config.yaml
arch: "gmlp"
model: "image classifier"
dataset: "photos of plants, animals and fungi (iNaturalist)"
train_examples: 155796
image_size: 64
crop_scale_min: 0.7
horizontal_flip: true
rotation_deg: 5
targets: ["family"]
num_classes: 181
norm: "layernorm"
mlp_ratio: 2
patch_size: [8, 8]
conv_stem: false
layers: 12
width: 512
loss: "cross_entropy"
residual_init: "none"
optimizer: "normuon"
muon_scale: "match_rms_adamw"
lr: 0.0069
momentum: 0.9
nesterov: true
orthogonalizer: "newton_schulz_5"
adamw_lr_other_params: 0.002
grad_clip: 0.5
steps: 9700
batch_size: 512
epochs: 31.9
lr_schedule: "step"
warmup_steps: 290
weight_decay: 0.09
adamw_weight_decay_other_params: 0.05
Rows from block 3, named by matrix and row number. Rows with one number belong to one neuron. Each number is 500 + 25 x the weight over its row's rms, rounded and kept within 0 to 999. All counts start at 0. Numbers have three digits each. After the name is the row's rms in percent of the matrix's.
# u: gMLP up (value half) (model.blocks.3.mixer.u.weight, 512x512), inputs 148-221
# v: gMLP up (gate half) (model.blocks.3.mixer.v.weight, 512x512), inputs 148-221
# out: gMLP down (model.blocks.3.mixer.out.weight, 512x512, transposed), outputs 148-221
u.116 097:484523484520496509525527476439534505503491520461486521470513511531465486465539479512479461493514545477536537503511475488506495494523488475449516472519469514525505493536510497551492506519511486518538500458519494477492520473
u.117 099:476487526515520506441486535503463563513504498510505551497495517560532440491469475523499439527492519454498500530505498523507510504530492500475532489484492468517482536421507518523523473485475514488508477513485479533514485499
u.118 103:506528483517473565518511476479436444507494457557476494508487498487483506487499488487529487508450516477499506488472485463536525486504560450510500477512472463534477496493495498511507493470488493523490495563503508515515506524
u.119 105:511498480504496495455477491472522522510458461502524519517508475508526515491471467485504445515527509450530484509531508502512538470538519524498533486497530452531515451496463505459549524511512506473460465485480544487513523487
u.120 099:529517527515540532491483530489469489510471507510510488507488476507522497461493510512467541463516540512509518488486519534492440418536508474504505479524512499521527536484495497521549482515490484542430538496604468495528513515
u.121 100:514473508463487473484513471500449486479485516509543488486505526509499541477506501500544511481521470491523508502529513505486488523509489484536492520499532498491484505462509488506485450514491468519499454466506516485492485495
u.122 098:512480497472500477483492508519524498496508510467539514502504514512507515537483500496532527510512538516476493495517522492490463513552481441477529520526482489497505479509538483494488502561509511525510543469495527555463478489
u.123 099:520556486496500473508501520529504510477503499437517467514473524519509519506475489513486530516543507502513487467546486482526535494485526497526466496484458522504526475501475533491508469501520507477506506495450454513446502516
u.124 101:529526478497519484487476497482497507510506486536510513516484487447512507508486472529457542487510491503525484467495530463515570506502486497507512495502507474522525503470478525485486480489499468497510485509514520534535485468
u.125 101:522480522478525516556535484489486484497509538472482486486507494502516514517493478482540496529489528463510496540515522501495490474517498508446484474448499493519557546488529504490469495542466476504477500519499501530497519481
u.126 107:493490459518488506471466465470478486517493520456507519528502501479520522507512526485483479460503502505471457497534490495530522545533494484515490534520504519518487472507458507499493496487532512505493513519480485543477521469
u.127 096:491510471466441483488484538513455503496513469532461509475512454492515505488478481556501476486516511516501463455570504534539499498530456531529470506523518490519507474491511512495492473526489519516509517507487519506501507500
u.128 094:580484534466526478540491541472511530480483514523509458496471476502539490511532478515518487477536470489471457514518516535516526509497496526537523525497524517517448500490525513526489488527551501506500517512510541461512476525
u.129 097:484442517496510472439490490532477492502539542516542502503486513529500491490504526524502529497513496466507499508464499509457524518512497505508544455484478543470499487457502468522434512502472476465503481516528518441514499508
u.130 096:475504492486508514484493480490522506508517510495504474525473506545476475564487424506463476496445554522511448540491521460503464476478535475506501504499489516503494464549542506491501492473530480503497555474471479521518529467
u.131 105:524544484483482481490543480507499463513479500553476506483494471512512466472562459474489483479499518544501485488529496492442483490512501504497504499501496458494525510547474487500498463480512513488469446557516485534485514490
u.132 105:524539521496486485481499492517479494548514490426500516534471530502497513526559523480498495521515465496516517504522467516473498513512514482532525500519506480493506505533494486492488556493509517555517481518471476496497499527
u.133 099:490489462523483484534498521499498469494523498495513508520526559530471496553516495530540497503452504493483514503504513538523493467496519479498497515478487516496471492511478508482514529513507486526464494541510507509535489497
u.134 099:444507491450540500488540528497498531468522459471471494488487521498524504539498498497498428491487524510509462487495500474499520499501507468483543509499494463525488548501486487473535499542502509545503498508549480457515497501
u.135 104:514467531509495461543469509494496430500536483511480461512546551561496531500514526537495536514475484503516491443503454488463521457488504485526514523504543515520503496509549481469498501478492490508500471531499453500451498546
u.136 102:458509527482462523525515511549523527501479519498525489489519538542526480463518500524508517513512503453535512496484513501519506504497531543519575542539526505508517505486506533491456482495534481489510509508509574499535491464
u.137 102:505468535521517489479510496497463506488516491499491505453505551517472535520518495505520507487504484481469495553535538494486520489487508494456496491460525474545543499468484517529481478450523520515491513444512501463498488471
u.138 099:484499505506467517523549517499509498492513478511495497538533535526462497458520538492473452484508507532484519476507473512495510509516467529441497509469507518484457532470516509476509505503486515488519468509538478506515524444
u.139 101:578469520530482491535509480506497536496484518499508489488513474497497472512475487477504534519515519478500522512478535496509496479557493535498496486485510525474487508444502490539468494534534510492528517500524523484492495551
u.140 102:522496492469527499510466478530463469498503475506502478518479445557506529543527552525504500476512520515525499462535489439487508513481514517465461485472482490505508522536507470497431473517492509543504538515521480519511454445
u.141 098:506519486513488517484503470487473490528492489516501478505477520477510481542502481506531499476519489531485524484494510475494497493473518495482476516484500486494550461455505473518589501489506447517480549539502499555500479512
u.142 096:499459450522463519490495487505555486539498534532517504522498513469524499515519519530514487510507542540453457523530470486532460501538493511498490474502508487504503514509492491477496482462448543481500472524476456490460476526
u.143 099:499508505529532476498425500476499526494510532521531480509484468541509494514503471495473550500464494483479496486510486488475556501559507506503539500507517458499454520482493522528480514495460541524521485543513513543527528488
u.144 099:526480516503473450459461496510499541523500505475463491517514473566507504512511514523479518503517477512473530450496497563470514530524488496491495492522541502480489474490488487476516474515470474500498499520518505520501512497
u.145 102:473503508538515541515483501487485486493520514528516492494478527484519513542428490518544521541486528488536471464455511467522537525498496450494512469534451502522500502485474494495486506528489476505508577469497530514493486496
u.146 101:444520526507501456453511489492505490464536489515510460524467502505508477481462535522501520429512501489460501511487459517497496515502514513520530503491520493482523513497524536498539505501494508456485477490479451493507494489
u.147 101:502500519469517533465476481501499498459540487519501483524494539470514472492517469507500528542468452492486522541511517507518484504555472510462520523540567518525457499508500502540543515529489502505513505526492478477502454489
u.148 099:496513538515546483504497544503527487484531482520532511520498494467559499506517490474485460551466466490511476477494544544508525519502500498448507504508519548514492490513511479469490534485491508487500472511531545514520526485
u.149 106:500446512515494510487523481519517507518506484488512507488524474470471513446509483480506472502501511496543466494489455475470503479474486473524516468536523469471457514512558453511499510550537525496524516474517516484509545522
u.150 101:529513470491500464464493528469473511494518507482517504454480520440507485545501449508510529479521518523525483500479490542519478470532495489527441518485468515500519500521502472460496454531511494504500509481522466549520484512
u.151 096:480463506493497488494533502519476520455497540498526466488481526546490506526487504481505519496483505469511486477483484494523496446523506547486553519489446558515519501543500464549508518508509495447508466488454485493481462474
u.152 104:515503472503476469497469510466458505508524560496459499462436535468475525521532527509527517521481506516478516510468501485538506495530477495515510512477492493489503493480482439554496483518513530491490469481479459529548465488
u.153 097:541533500497498451527494528498452482535497555437496476522490504539502511497479488449470529504521525488513498473491500514466494508502497500521519501464508498506474488492513474510522544506516507558494485459517481499543540488
u.154 105:527468467492521493505472533504545511516444509505471498477519511450500460483450556515485487551446512513487487504486505550460521511478513503467470510452509497486487506512527510537496508491473479498505509517477494454475539473
u.155 101:444490537514497479508543497512491501521495500519502509529505481502450509491468526478488459518495471468504492533520486518510517537488502535527515478528481560491512544476512522482502465494502504507506500501468472479492570516
u.156 099:494474536506457514496441518474551483493498505506480511485542494505493517495483505498520501494509516491487515485502526484531477528507491438498465479478470484509462481453504519444499496484488484515510491477439504489525522514
u.157 104:475500464472498506516498475508507492540511472481533482499524570508482496474400485515477576490469477491519490487492533522462533508456488474504458504494511508495489469451500501497472506464500511500515516427505498516444513504
u.158 103:508519467490523503471494465488459522508498493539485496517497519488512499494502533524501480559475485513500521499484511492476533445498460484513475525513466502568502500496502509501499544484510483513492525469523510486540508510
u.159 100:534517490551493502504456438525493496499524481507480500522525470537497497492429518520533519539468495510481523517491473495534528508499504481483478532488486473531491521466538530478500486504468485507479496488443525499463521511
u.160 103:524479461528499493518481531548485520533450489538542473498495532487512504475470467488503510478494534528499503522524498499517530493468520460497543491512478482476492489501528500473498490484501495495502478509505495480524503530
u.161 099:503483503514515491492529500491519489505525476529525546518478502489470510526499474497488489470521511505545497507498520532510497505540522462525505445452526479509538463481505530514546506537518441476484465470513499526497500529
u.162 101:516479444510509485521515491553511473496511506475501506498484517564504473494498513513546476467521514505484461468468486514497524509490475473546559468457497495503518525477486478491485503455522481466481538511525468473492471478
u.163 099:520495492487450515468503471527524479523487483549519507502454506486484511531510537497477547526503477492533502519527474484484500487517496487523471529499498476493484496509471485475496522490492482523506490532521429479487471484
u.164 103:503481479484482487500435495521502537525511514534453454477521495517491506504500493519495517547512510478468515502475501532499497502517520480513502493497505481545512456455512565518481511482523512500529515538477522512499562503
u.165 101:552475527469507498508541477507450483471516476525496439556486477463481512526539463530541488469465507480475502499496513487489505494463505517494496492446479483532459481484505527490487528505508526485519493491522532468546508506
u.166 104:495500491551510513493490535504534514482459523494525499507511519501522553543498487512470477472493508491537554481484506484495490468502534491464470493506505480496497502486500525478544522534518502465532481497505459501502485524
u.167 106:501497449518539499480485486441518465492486475510526457499464509492516515516482466496478493547439471525500495487500449520486471502515497484490470535501517466435492480506496516485498562474507486529470455499501490495548505532
u.168 105:518509490470470520477487498484500477514534514542496485489479478485506507452528469483525480521525502467531525487478445507470513489515493530515512521516488498509472449493485509498538471525444522489490486487475497508480475529
u.169 097:534502515487519526546505475515523538490502519499522545530469517433523489499513482485469507511494504503506466514526491480526493525531524501513543523499526480542489485453502497477513512487515471471522488466484468434490496516
u.170 097:428509495522492493473511514490514485475489525498502493471500496489466498514493502481503519492494485540492529501529490523517507496514536450438529504495514504499502517469485537487474485480530557519460498540469498497511517531
u.171 102:538492508456489498497465536496524482494499497460497527465515537503485503459466525492561488480462490541527502524487489459502526490539481497525503524479480475468479481478500492510496489495495471473524492496482493502462521503
v.116 103:483494525560458493542479497465503472495464491468508490491472481539490526484529467491486503525554507477510566498497509440527525515496499483491489485530474534492489500519518483488511528498466495483515481482491479535491511472
v.117 099:479442475527534480493524509518474492519487514481517542511428479472502466503485510541513473496492500503458524525492508498490481483474482489474495487513501487477517508471486516530499489500505456505478509513524489496463520501
v.118 102:492534508428500533536493515541532494484469517486511515459514464541515491497520522494485516452514531507466487469507517492497511501470504487473484525528495479501559516482519441467534467508493487475504476517489511508495536502
v.119 101:533489533508528509501481488509454455512493530505529543517529512470494513474519518495500505509486519529454465484480478501484531481478501488507536462520503449529473484464486520435519534515494514496515478563512514464486503489
v.120 100:485449490476465495481488523489512539524493469515519476492472514498464512523491481484519481497564500491530453516478533458494470501523489474505505463496482493489523511515497515542536490484492493500519471520498504482493493489
v.121 103:513488517512516520528496490496486519531492534479503490505512498492517448461499474494497504499448510482500474501532493514516510502472497522501508502463521488476533462531481466532511476517496516508465510528466468486481518514
v.122 099:496606489490487513487533532499524497497491522525462465504510481470513502526511489534523484464494498532523471535483461485460554492513483541485514445503489503501512530519502525539547520493488480495490485501478507461493496478
v.123 100:465508469497536509521429511488510523479503557495474495484509515518574530483487523514529531491496508491518469506474482484468493475488543534513450478494484513452462494545529526486507479457531464519495533527488471463476492462
v.124 099:531475515495532532471516489519509455484530533517509507497489517486486535494481526502452488499504478518500508539518491497496493495513535481495492516486502509497478539515478554495487531498481515544489494516528509533511480507
v.125 100:529518496468489490485527500508522519488518532502543514488510514560485476487516514498469474501525494495493485478506486455480534460462477518543482539534489441514469505521505534488519523504469505517503486521502496509538528497
v.126 100:473528470507502458504498463465471501474512496538477491517515495482450503517474505485481503499551524497495482442507460473486512477472495534494538530501473510533528528530465491462484499485478458521542463511572463471491478512
v.127 099:501519459435470447469493516560526498540499468519493507455515484500563521553479500496471518503520532501497494492468508518528523467519440560480521484508489483512489488506501502479495496512528516528505508487475494478499510517
v.128 099:501468491501504499488495513489481507488498536525522517541496549506509496481492476544500486496499474477520529526532504465500456555509486480520473544502508540466444524452488484514507503513508530526528508467502497464493520450
v.129 105:500481504539479526492504455531486584496489506473521557477494507461493504474516463513508486507498555499509466499508475569529547502478490513483521501505521508500526449467490518467487500492547512514491520504522483456512535455
v.130 105:480466538538521533480518477506495506498539511491506461517499507482515469494494451508489496475500474528486475488488521528540519524475445483515522515464477533468512531473481557470494500484522502528479550486492436498506483463
v.131 100:545528498493488494515549501443520444506479501481492503511516445505493506464550477509473512506495461482506520488481537487469484488506482510535519466537475473485497537546499535460500500466511498511490444537482492529466524525
v.132 102:492528471450508519512465507506526490479503485447540484492524482499490511456534493499512531506498508457467467504477510510507549478502515526480511512512511475512475522499507432495536498471493552535497469472529494515515460500
v.133 107:518496505497510528536515482515527518520501518515504503511511527491487510502505491512475451479510535486500481504532545479523514493488490496478508488501510467498548531489508511470520454479461493491479527468489515483561511508
v.134 097:542511506501493504507500462497517496498489502465512489578490497528476523561504489505488536447504511497509497483487480513482511508512523472498460494502528532500435513462496510488492529513532518529515505497516515542486504548
v.135 103:474533505483482521500487486533459492489507505479510500480491497514488525498504502433575516454526511508498470499514487483519456476493488525489548477462566481473532479533488498548528452481508478518495507449533509471454488480
v.136 102:512491534489530521494508530519476549469509466496462502475490514472522538517483458469489478521451554506518493480493489508533489451512457534473490457482470535477488474476497511502539500571537518518518507511474540515522453524
v.137 108:515520538519503534518511447521514462415497508507477519536464496532510513485512472496514507513520514509554523494514500485466485516506532526487530502474506548493519475542478560461497524522515507478500523459522498560527504532
v.138 105:484462498467530487475489474508457479493503533521496451503553503529505507492461518481501517509471493462520523507478513467507528522473531494472480495548471481515552529520470464514500459518529506513502495525479509444477483530
v.139 099:500507488468511509509495539514441495492525498499478484491526462490497449517443535466543525502518490523500516511511513499537472511540503509494508511516522530479517510505505492519491455526512481504547486470513519518475497487
v.140 105:510468523494510477504513495512483516515490518484547507479443515479511518552525507561511488519503478510542480527534474489492566519495524502505471486471516478526507534505516504484435467488496474531471504503496481512505471470
v.141 104:441496499509465511531532479491486433488477485486466517468489527486513535511512532507543507488518502461533548506482472487517476529525488476498503464521510496486507531508536463472505496497501527481474513472481516459505517461
v.142 104:534526529525471477521490517467470474527519503491514475467531508526462462466502505495483500501471483498514512463519489482508502497428449515479509515505495498535531481511509461542495474485512496519490489520509537483546516490
v.143 097:527518559499448471524504511545511451497506557509526492452433515501469463500495498491507522469488521477540529475520452521478487490554446511532488481475512509495515508480482472438537509467474515502501460503506497504489446522
v.144 098:489498504478477469479500479527496461530538504520520427528527478501482560511533547490468517495470517520536538504533501509467457493523506490488485511540481495498510531496490488454514502493465442475495509495562465517516481483
v.145 100:513524448509533517511505542509529490520499469498468498485463526471505466522460506542480551515481455547523518522504513498478483497515495525516486496529483476470493510504504473514482560505536453474480515525488524489529473529
v.146 100:500488522511532494488503492475490499454465502495539491526455505492468534471525572510505524516494523496476486550517489513523530531456491530477501549498488481435491504521527514493518520497465518525504514488498460483496484443
v.147 096:499536521466500475500507517514450446494465507479464488498510510484486495523516485512522524482518505479471484519478501481496540483530463486489489486528551477494522504522451537476522474524470494524483487531544463457526471525
v.148 098:504507465477519463510520451520521484525507514483502501522508491495463491540504518502537507510474477448508530496498500479522454500533483534479513509502514509531472503522478498516522530511532469507547483523524487491471495531
v.149 098:492519481462519494457487486507528477506472520523561503449483523435470545506548526455547505502466508505526506481528528481540485475472516490516518541494531514519469456506520510486500485510535500503430493465512506498495527513
v.150 102:473501489485506483441484511457468462486534571441465543490486482495482516532501521502502485461462501515524443491508459519505494468536481449529480506483482549505516468527536509508514492506491512522509485502489441502532499460
v.151 096:518503484501476465498504510504500518493494534531477502503525518524501505522504521433537473495467508476517523469485540473493492477484516533494490510491455492493543476481489485520524509498467486455551493479460501546510520508
v.152 100:499530485493503460477483494484519523483489480510482497461482496470495510501531517524544500516478543495514549511528558504536503538483477463508515495521487464508493470473496513478532509508490531507509524521524518479544433456
v.153 104:478473509536468481509453529481528504505466464524480507526467535489514501491505479523490491482460482493480509532507506484458484488426498481450502492526523496512531505473534455488513511484508499503526520525508492497518503511
v.154 099:558493494486517493510498492522510517506491544494520484539468452511486526497502519505463518525493502536451482511517467512534489520506524508508526528468505499511534492486497473519520519531483509462481485512520428480496490475
v.155 103:505533541526497455467551517533507517494525506510470456479515485478524465508481522452525470544524501530483497490521515505500530459485499507536514491522505521466503466509512483528527500543492542501478482465498482471500510495
v.156 100:523469511494518486471557522474439513479441499471495509487555464513515567554481512508468502492514482517461543473500469492461494506495497505530480527525549490488484492497518503499459523526503542484498516510495494431488511516
v.157 104:457521475513507487513480463509510504521463489541552501481480517491443504464500508483516580463497475504529475509514485505529511545539484507522481470497513499527547501510508486472473450508519476479492503477511533497469549503
v.158 104:524546504478522459482485503569488545506523575501481488479515515475555508508469539521485557550500447533483546518537479499482518501483534493511493446463502468485504488484527504506486503490454496498464508486511509475537517497
v.159 105:490515483548499474504494497480494504516477509501533557489481467490502467490532502514510533486520494513527465501499457569576447490510435512495509515470469466531496505493490503488550488512453498473476472499440464497499499507
v.160 100:491510470504493502536507535499480519478489490529518481501510473487490499512462514510530499507515491530473532502473518485456480501500492488495540494494511443481452492500553562489528510487488505538507478461501517468541500504
v.161 101:537536503491498540473525479516531518521468515531513513494485500518492487492519537529521510528477466525488461494532514506496521486516504488467475475486473466486516477492530489523454472490454480510469520511535489466487529501
v.162 100:456529502473517449488506495469491499519491508506506489496496501525492492508481510427504494556492507477469511515518489466486467518485531509477503502524517476493512490481506503528505509515503458449443466469465508499498518496
v.163 101:500511524509488491494524528493507498487479552548466528523469493530497513517541539514506512514519487498495496541471517443479490550502502474502520503542507482486515496483513487517451537528521528522474505546472546484484491485
v.164 101:484454497516480478491467512510516511512487517550516542519498490514490481532469533504522513492510501512488497489507494526554481505536505478490521457486509506478512504518487512493467500454512437487487472514447500489486542493
v.165 099:538468497529532527486501488485483521477506485489504521530513503463518510519481462484506526519509491475507455517515502473475484490488483495526483504504514496503534528490488497505464509504523528540440519505522478503523505488
v.166 106:494435470493519541466502484508488485550520465513534469499524523485489446508493499485515500481506511513516501515483480486541490534489460512536513541514519512498478492500520504501475521485493488525481497510499533518502478515
v.167 098:533481509513547522492492508487537522487504499475534499491525498493477504528492532505478502479468473527496538515462479514539455523492456517517456462498537528475521477502523478520485552503524511492507455483532479478503536535
v.168 100:476483478499472519508501478493494458472523489494522488515529455477469499526553509499520469533511493495498510506480470527519494488493513533475489494501484468472474513514489524495502499481502484499532519484476409513498510525
v.169 099:528555516505495531500500469510529502510531443487497525533514504503487458472498483492501498505504507484482520529489464486482473507483552516462487518488496500500479494475458483505521490476485504468489446507548462486499487498
v.170 099:501507474483473479525460496511496500483461531476502508467542509539535516459480480479528524519496463452469486460535491513498467522454538498526491486533537503482523500557492500523513498497483484489479558517520537465461541490
v.171 099:452512473491508474523514440522524473468504494502500500508529480527479467518498468497501480483518526543475513517486528463483478493522493519509494505508531511467472506500502533496504483523522528450508498533502501518515500522
out.116 106:482450513512477521505546489575538505536519480485502481490518446483516501485551567477464467502508534467493516517468493478482458501464555498514500496471469531491491461501478530528488467488458426522493470510490462477487521538
out.117 102:541518470463509473500564476529486504519506484490493486538481493449528483517509477498447543527556514499473503514527521452509466472475505519502502465508479464494486491497497479507482479497481459504503460518523503498496526489
out.118 099:484517497482469464522551511506475506529521475541547490508485472523459520509483492494487536502523516501479518500477466484466539468528543460473471487515494470503507512489527510502493496495502505495474544550538540548511528508
out.119 090:517544514506502450485551507448554517489525557530486478447468506505477468441495470531468514493471483491490516482527500443529452566465472489516474502474484517480511517518525498532528506500506460555504518524507490511495492493
out.120 108:484504481502487477524519458488516499537449473475536477482499477478503512503471542493456442484499500470491488498521433527477463512504515537520511468526521449498471475519465495506528507532508479553489467510460469507508539501
out.121 088:526485495511533497490534457509525552499500489515527475543500473449480494570489486510460505489489480485509486468458507501500535498486496455482468498529461463535497466521498476579492566473532519526501515495523469477529494507
out.122 105:478501485492547442500495507539500492439513478505524474495447523491497502476507512509486478492509461462478532482501508513566523459493529511493490445489516536480546499500448512494510511489517493556475466517471500452448489515
out.123 087:441516477453504532468483454530509500477488493550478511407532472495478493459495514486522525484486457528492482521504445492527492447531490516463514489519488491522462497491462523509462534481482498528529512517513526474534521514
out.124 100:510488476525507509481497505487486507475494474464471476514522510477471530473495528465469524524518540512514494515466524492486504468497502501489518543525487461445452489512541557480511457541533484482488492560512516498522479517
out.125 103:499520458505495492531526484534491489469553518473487526497519459500468489538521454526488492486519532480507537508473505484508481500554519493539478497509514501479587492486494529533494504494540482489493490500476499532524519524
out.126 098:519532527497499503454505545517557523525513467484490509487522494484496444477513515527548455515495491504573487500490491521509528508503519543501462488461472504514543521481521501502525493530510527506504570534487477472536513526
out.127 099:495484485510472480482494511476496485484505508487503477449517502487504520540494496529475539498500560504496515521488541506489483501464543492496519482510519503484475501491455480476490492514499517512506472501482507525460473470
out.128 101:488536528521510494521495489502500471478538478518466554502525505520518550469429520501493484493492505454448509508507499495474459500563508487510488502579545518480485518462566446493486503509497519484526513549493524525552481506
out.129 107:475491491495507466548522525487527533491505453536502485461504478498535485520484541487478472488513538492507476493521529461510499467506524508521475509510519513474513468532494496512457491487482491475500508517486523491539528481
out.130 098:495489507535509508492511480495467475494507508501492490493488523456546527459550532488479523493500443487543530507486502499522504445526507488496497505465469526542534491509515483505509471511490550553451500460503468518500475498
out.131 098:473519524522505492537501489509529492496528501482558493532531463458467512552480498496507467482506511492492497485468504524502504469477517503499532531507464490470463471498501510487507538528509493481516475514499489517486514488
out.132 095:509520470478522502532484478516490472471482487489525510529514474505546455454438515525541535461494498517535452483525488535480514460458491505520470508524477491472510518513524546507532489533477516506479493528508523528474492501
out.133 090:465561470542520482546474491455503492550500519478517498500478523499502493492523467472473478477535555512470469486497529484496540505496512501475478500532470505508521568504462524529485507525505479487545441499511500459465489515
out.134 092:498479484493451493502509498489498450481498497490543536484562505513486517484512538508500551496464453463491469510473485521460501500522540535506490513530446514476508483478536513484512512506537450441494522499495459508485512517
out.135 104:498501522486512530477515524486461520513510515529498464502478474499488486514514524485483440505520473514517494486471496478476507573538519504492531488519506460499508478521484528502488505476521498521471504481480494468520475537
out.136 108:468471489488542486466530548489514516504506501485491513541498466521485471507517484440478481508485523521466499458481473475526508518532454486474500483518533466512496530505493527535508565529484509470531472467493493517489551503
out.137 104:533457529519474494520497531495498531526513458475503548508480507549491480479505459523486490533528524512499531505496453527459486478487464541510473465549488542478503495539498509487521486541559463493525484464480495541488526559
out.138 104:490549513523536484517499443470457515502460494510486499504485488527503504480556471522479543465502497503498500503468489482505499499529468503480507470482485554497535491506530512478491471524472511511509476499497543543509531466
out.139 106:506544514484495506513507502497511524528505521532458552496544526451528514493464484485528524488496523493518505542514490526505524531536529509502523576487498477472508533512506509472469490473499501529513489497510527469522552539
out.140 098:501490442523539514515520485524509468500481499483474449502487498491501453493545489518510524461473467493515519546515460457515502531533518468484511483487519478502458494525504495541521520489540521473499518470490500492462514464
out.141 108:477521506485526512497513462473492575526489513549488450505516539461534512531479477539484453523525502503456481518518518479493488482500528433492528495486525533486539495454475524491521519491515512465492521505509507526473453476
out.142 105:486495464479524479497491523517513507479518459505533445504491480504525544482506488535519540482496476502540523541478493538508494544530452536523491524469458494515563491502463464497476548498542482489474521508540513496488489519
out.143 092:534498461481477513539526500533525484444475524496483520540479489502509487474520472498550519488483540495512494511483514505527479507491497516482489498476532483473507488510486518466479468495482486473468536504534524468495511501
out.144 102:495510472483482513492456530504480496555516528472482461519479543501511522486525488497512530515514490504533489515486508488522502499513499478510504487514487540497515501483455489492456487476521478518532531487465536500472445514
out.145 094:483509489489453478485489486503467503520492474525468509523524460531534533502526524497507452485501541511489516527503435508470550487519520525525509508561526489519500456469528518495477494504547497507500557460530487495501493528
out.146 099:495499498472496540482464504515476488458514527515456500492484554498490497505502528506452488521497483509507484505463498528466526529488470490508493513509484539517475500450523501462515467482506470490489450470537464526486497464
out.147 097:545499453485509462522496503520504519539527482495495519499478493546480514506462563509471474504495507522497494524521521457534479498479504515511473486506476512482492541535537518521524486523492507544508459494474449542507518457
out.148 094:498481504493529475535472496495517488528519531512509488500487448501492467481493503528539510527549520481486505474500542525511510496447432463523533519457459511490465498526506521520509530495482495528520462536467512486496509485
out.149 103:514512481455518472490499527485528505523475524487551465517524535470469455520480533467506468539559468526470523474523492485482475519492489535519498496509490517497529478479493490494501496505486527508453507458492461485488502484
out.150 097:506482539474504488525535510527487517516517508502500454491488540466440500521514506461484502544537480522506461516486460432472502498479493507505550516501512507499492494484467475496504484474511551523509521503477467505514521480
out.151 094:518453533528508496531465526470488482533460518454486496504471475507491453482517505488500508498488490482516514477525503470554461521502472479497479496532498495491486549488498499491501487575480551518478477496500460520477504541
out.152 088:485493499492552510483525495505458466473490518545494531499485486506498459517479506512453505523545462511507438515473521494487509480499521517466465496525469518506491438476531440515510514523492463501538480543523548448474491512
out.153 104:493504469481458530470497519532457490495504506537509498523506511477502476506509577471511555487462502552462511491464486527488513477508498533486520491520474498471507448472477510482518498469473492486513499526472523530471478550
out.154 096:490504482530550488499498506487529511537519515454510482502510471484503489498475484522492538482511527496532474522553475479513489487477470456510527505469507499524513464468516476485520477471545472457491542486446504521481487505
out.155 096:487532542456457475542481475480504523502521490480513494499521497461450474521487507494551513485508481518504507535534517535502485533493525467448453458484473493496518473531481487506533529456482486468487496534525519497485483484
out.156 100:528484521498513520483462457529519513465515544494504503473500513488496503496500481556523532498522514457515485469546552500499475572510503483462480522509485515487508492476469527527485488526502525505516500505509477491536449547
out.157 099:488495497490551504531518512506489524469479467502486484504480483488484553502487506521494494444493555444479533488503545476534494454506439509533505491531494506540438491479500573510499467510457460516497527491495516490482510468
out.158 102:495501489483532459524485465480512513488490530505489501481521512499498503497516493503473510528551487504529517497522496542502513479500448476469483463445475495513527527493490485522495499477513513528524499490524456559552514526
out.159 107:533467482526509536510504541509487547522523503517513480462497526471493482487495505475506464518525472480499504535511491529538477491476491491478494523519495514489475498527517478509501522525512478507494525490495509485494426469
out.160 098:503499526518498534527491557503511442484526553547505499557534495546472505464511523496489480503511538502503504482496460536533517501495538508476476528515467543436499494490499530516507489496532512520461495544449483495481507528
out.161 104:517494516551445509506480464481507472518439483461489513529449493521494485463501538506523540478483491494488514517534520488503483490522465490520504508496514498477426534504495439514470494507491547491494518504536458503499508507
out.162 090:497515544501513525469459477463501455490501492515508469502543498498498500473494490453532538484463509434521485498527520455438510531506492490491451494558463504502529480471490505443523521524496480512553526496484494506542537513
out.163 100:468517492469490502475479511515467473512523467492511509507513511533511502520501499490535510482513460544495490554480505460511528518511506490501526472497496486562505501510509465522508500480480491495479520480516515506530493464
out.164 099:481518552542503493504533506505520491528501504460520522526512498492501475489515562408492452535489509505490501481468462529520468481535495502488477491508514468489471516458538562457505484511504474478494457468520496450478522502
out.165 101:489498508516488465487518502498487512460477503526537540479512470517447544511483503493500501515475490473445519497495461478524530525473469521500505493488523482481487490465512507476515531506519465495468496510500512500492455521
out.166 104:470507511537504461532511431496533493464557495491538500491475519500545482494518527522503472515499503489523484493533488513543560483494509530502436528541493495499476526487524478512468527481518520485533485501506532491495492457
out.167 087:518457527469506468486523487490491488508516526512478462490477512503532460498554502532495486484489465457501468505491473489527548504520466495515517503476547496514524494501503503505485487486514530480531524541444468508487526473
out.168 104:531510458473510488516511492539491507481489454509516488507474481498477489506467536493514534529474488515480542530502545501523495504499479530492511487514503467502460515486514529504515508541487512502505522489507497510466492515
out.169 092:476467483496492490467469482477524461501506473478489542476516523478517492442534473494504531515498530514485462501511473526519510485449447441477521535488521492460502490504449499480500519500544510511527532515505518514484508488
out.170 096:513512474509488501520506505518497538542486493486481470486491454542508466495523498540495527488503512524504531457513547491512489495516476474514502538513468425463479515525511522505475544489462484511487477441464504516446456489
out.171 098:548500500517496446488485531497478484508493498506490486465529473510457483488560474467508486539509481506510495521530499491481460460488470518468513500472508478526526554487543571570493476535511507491511536492521473491532501476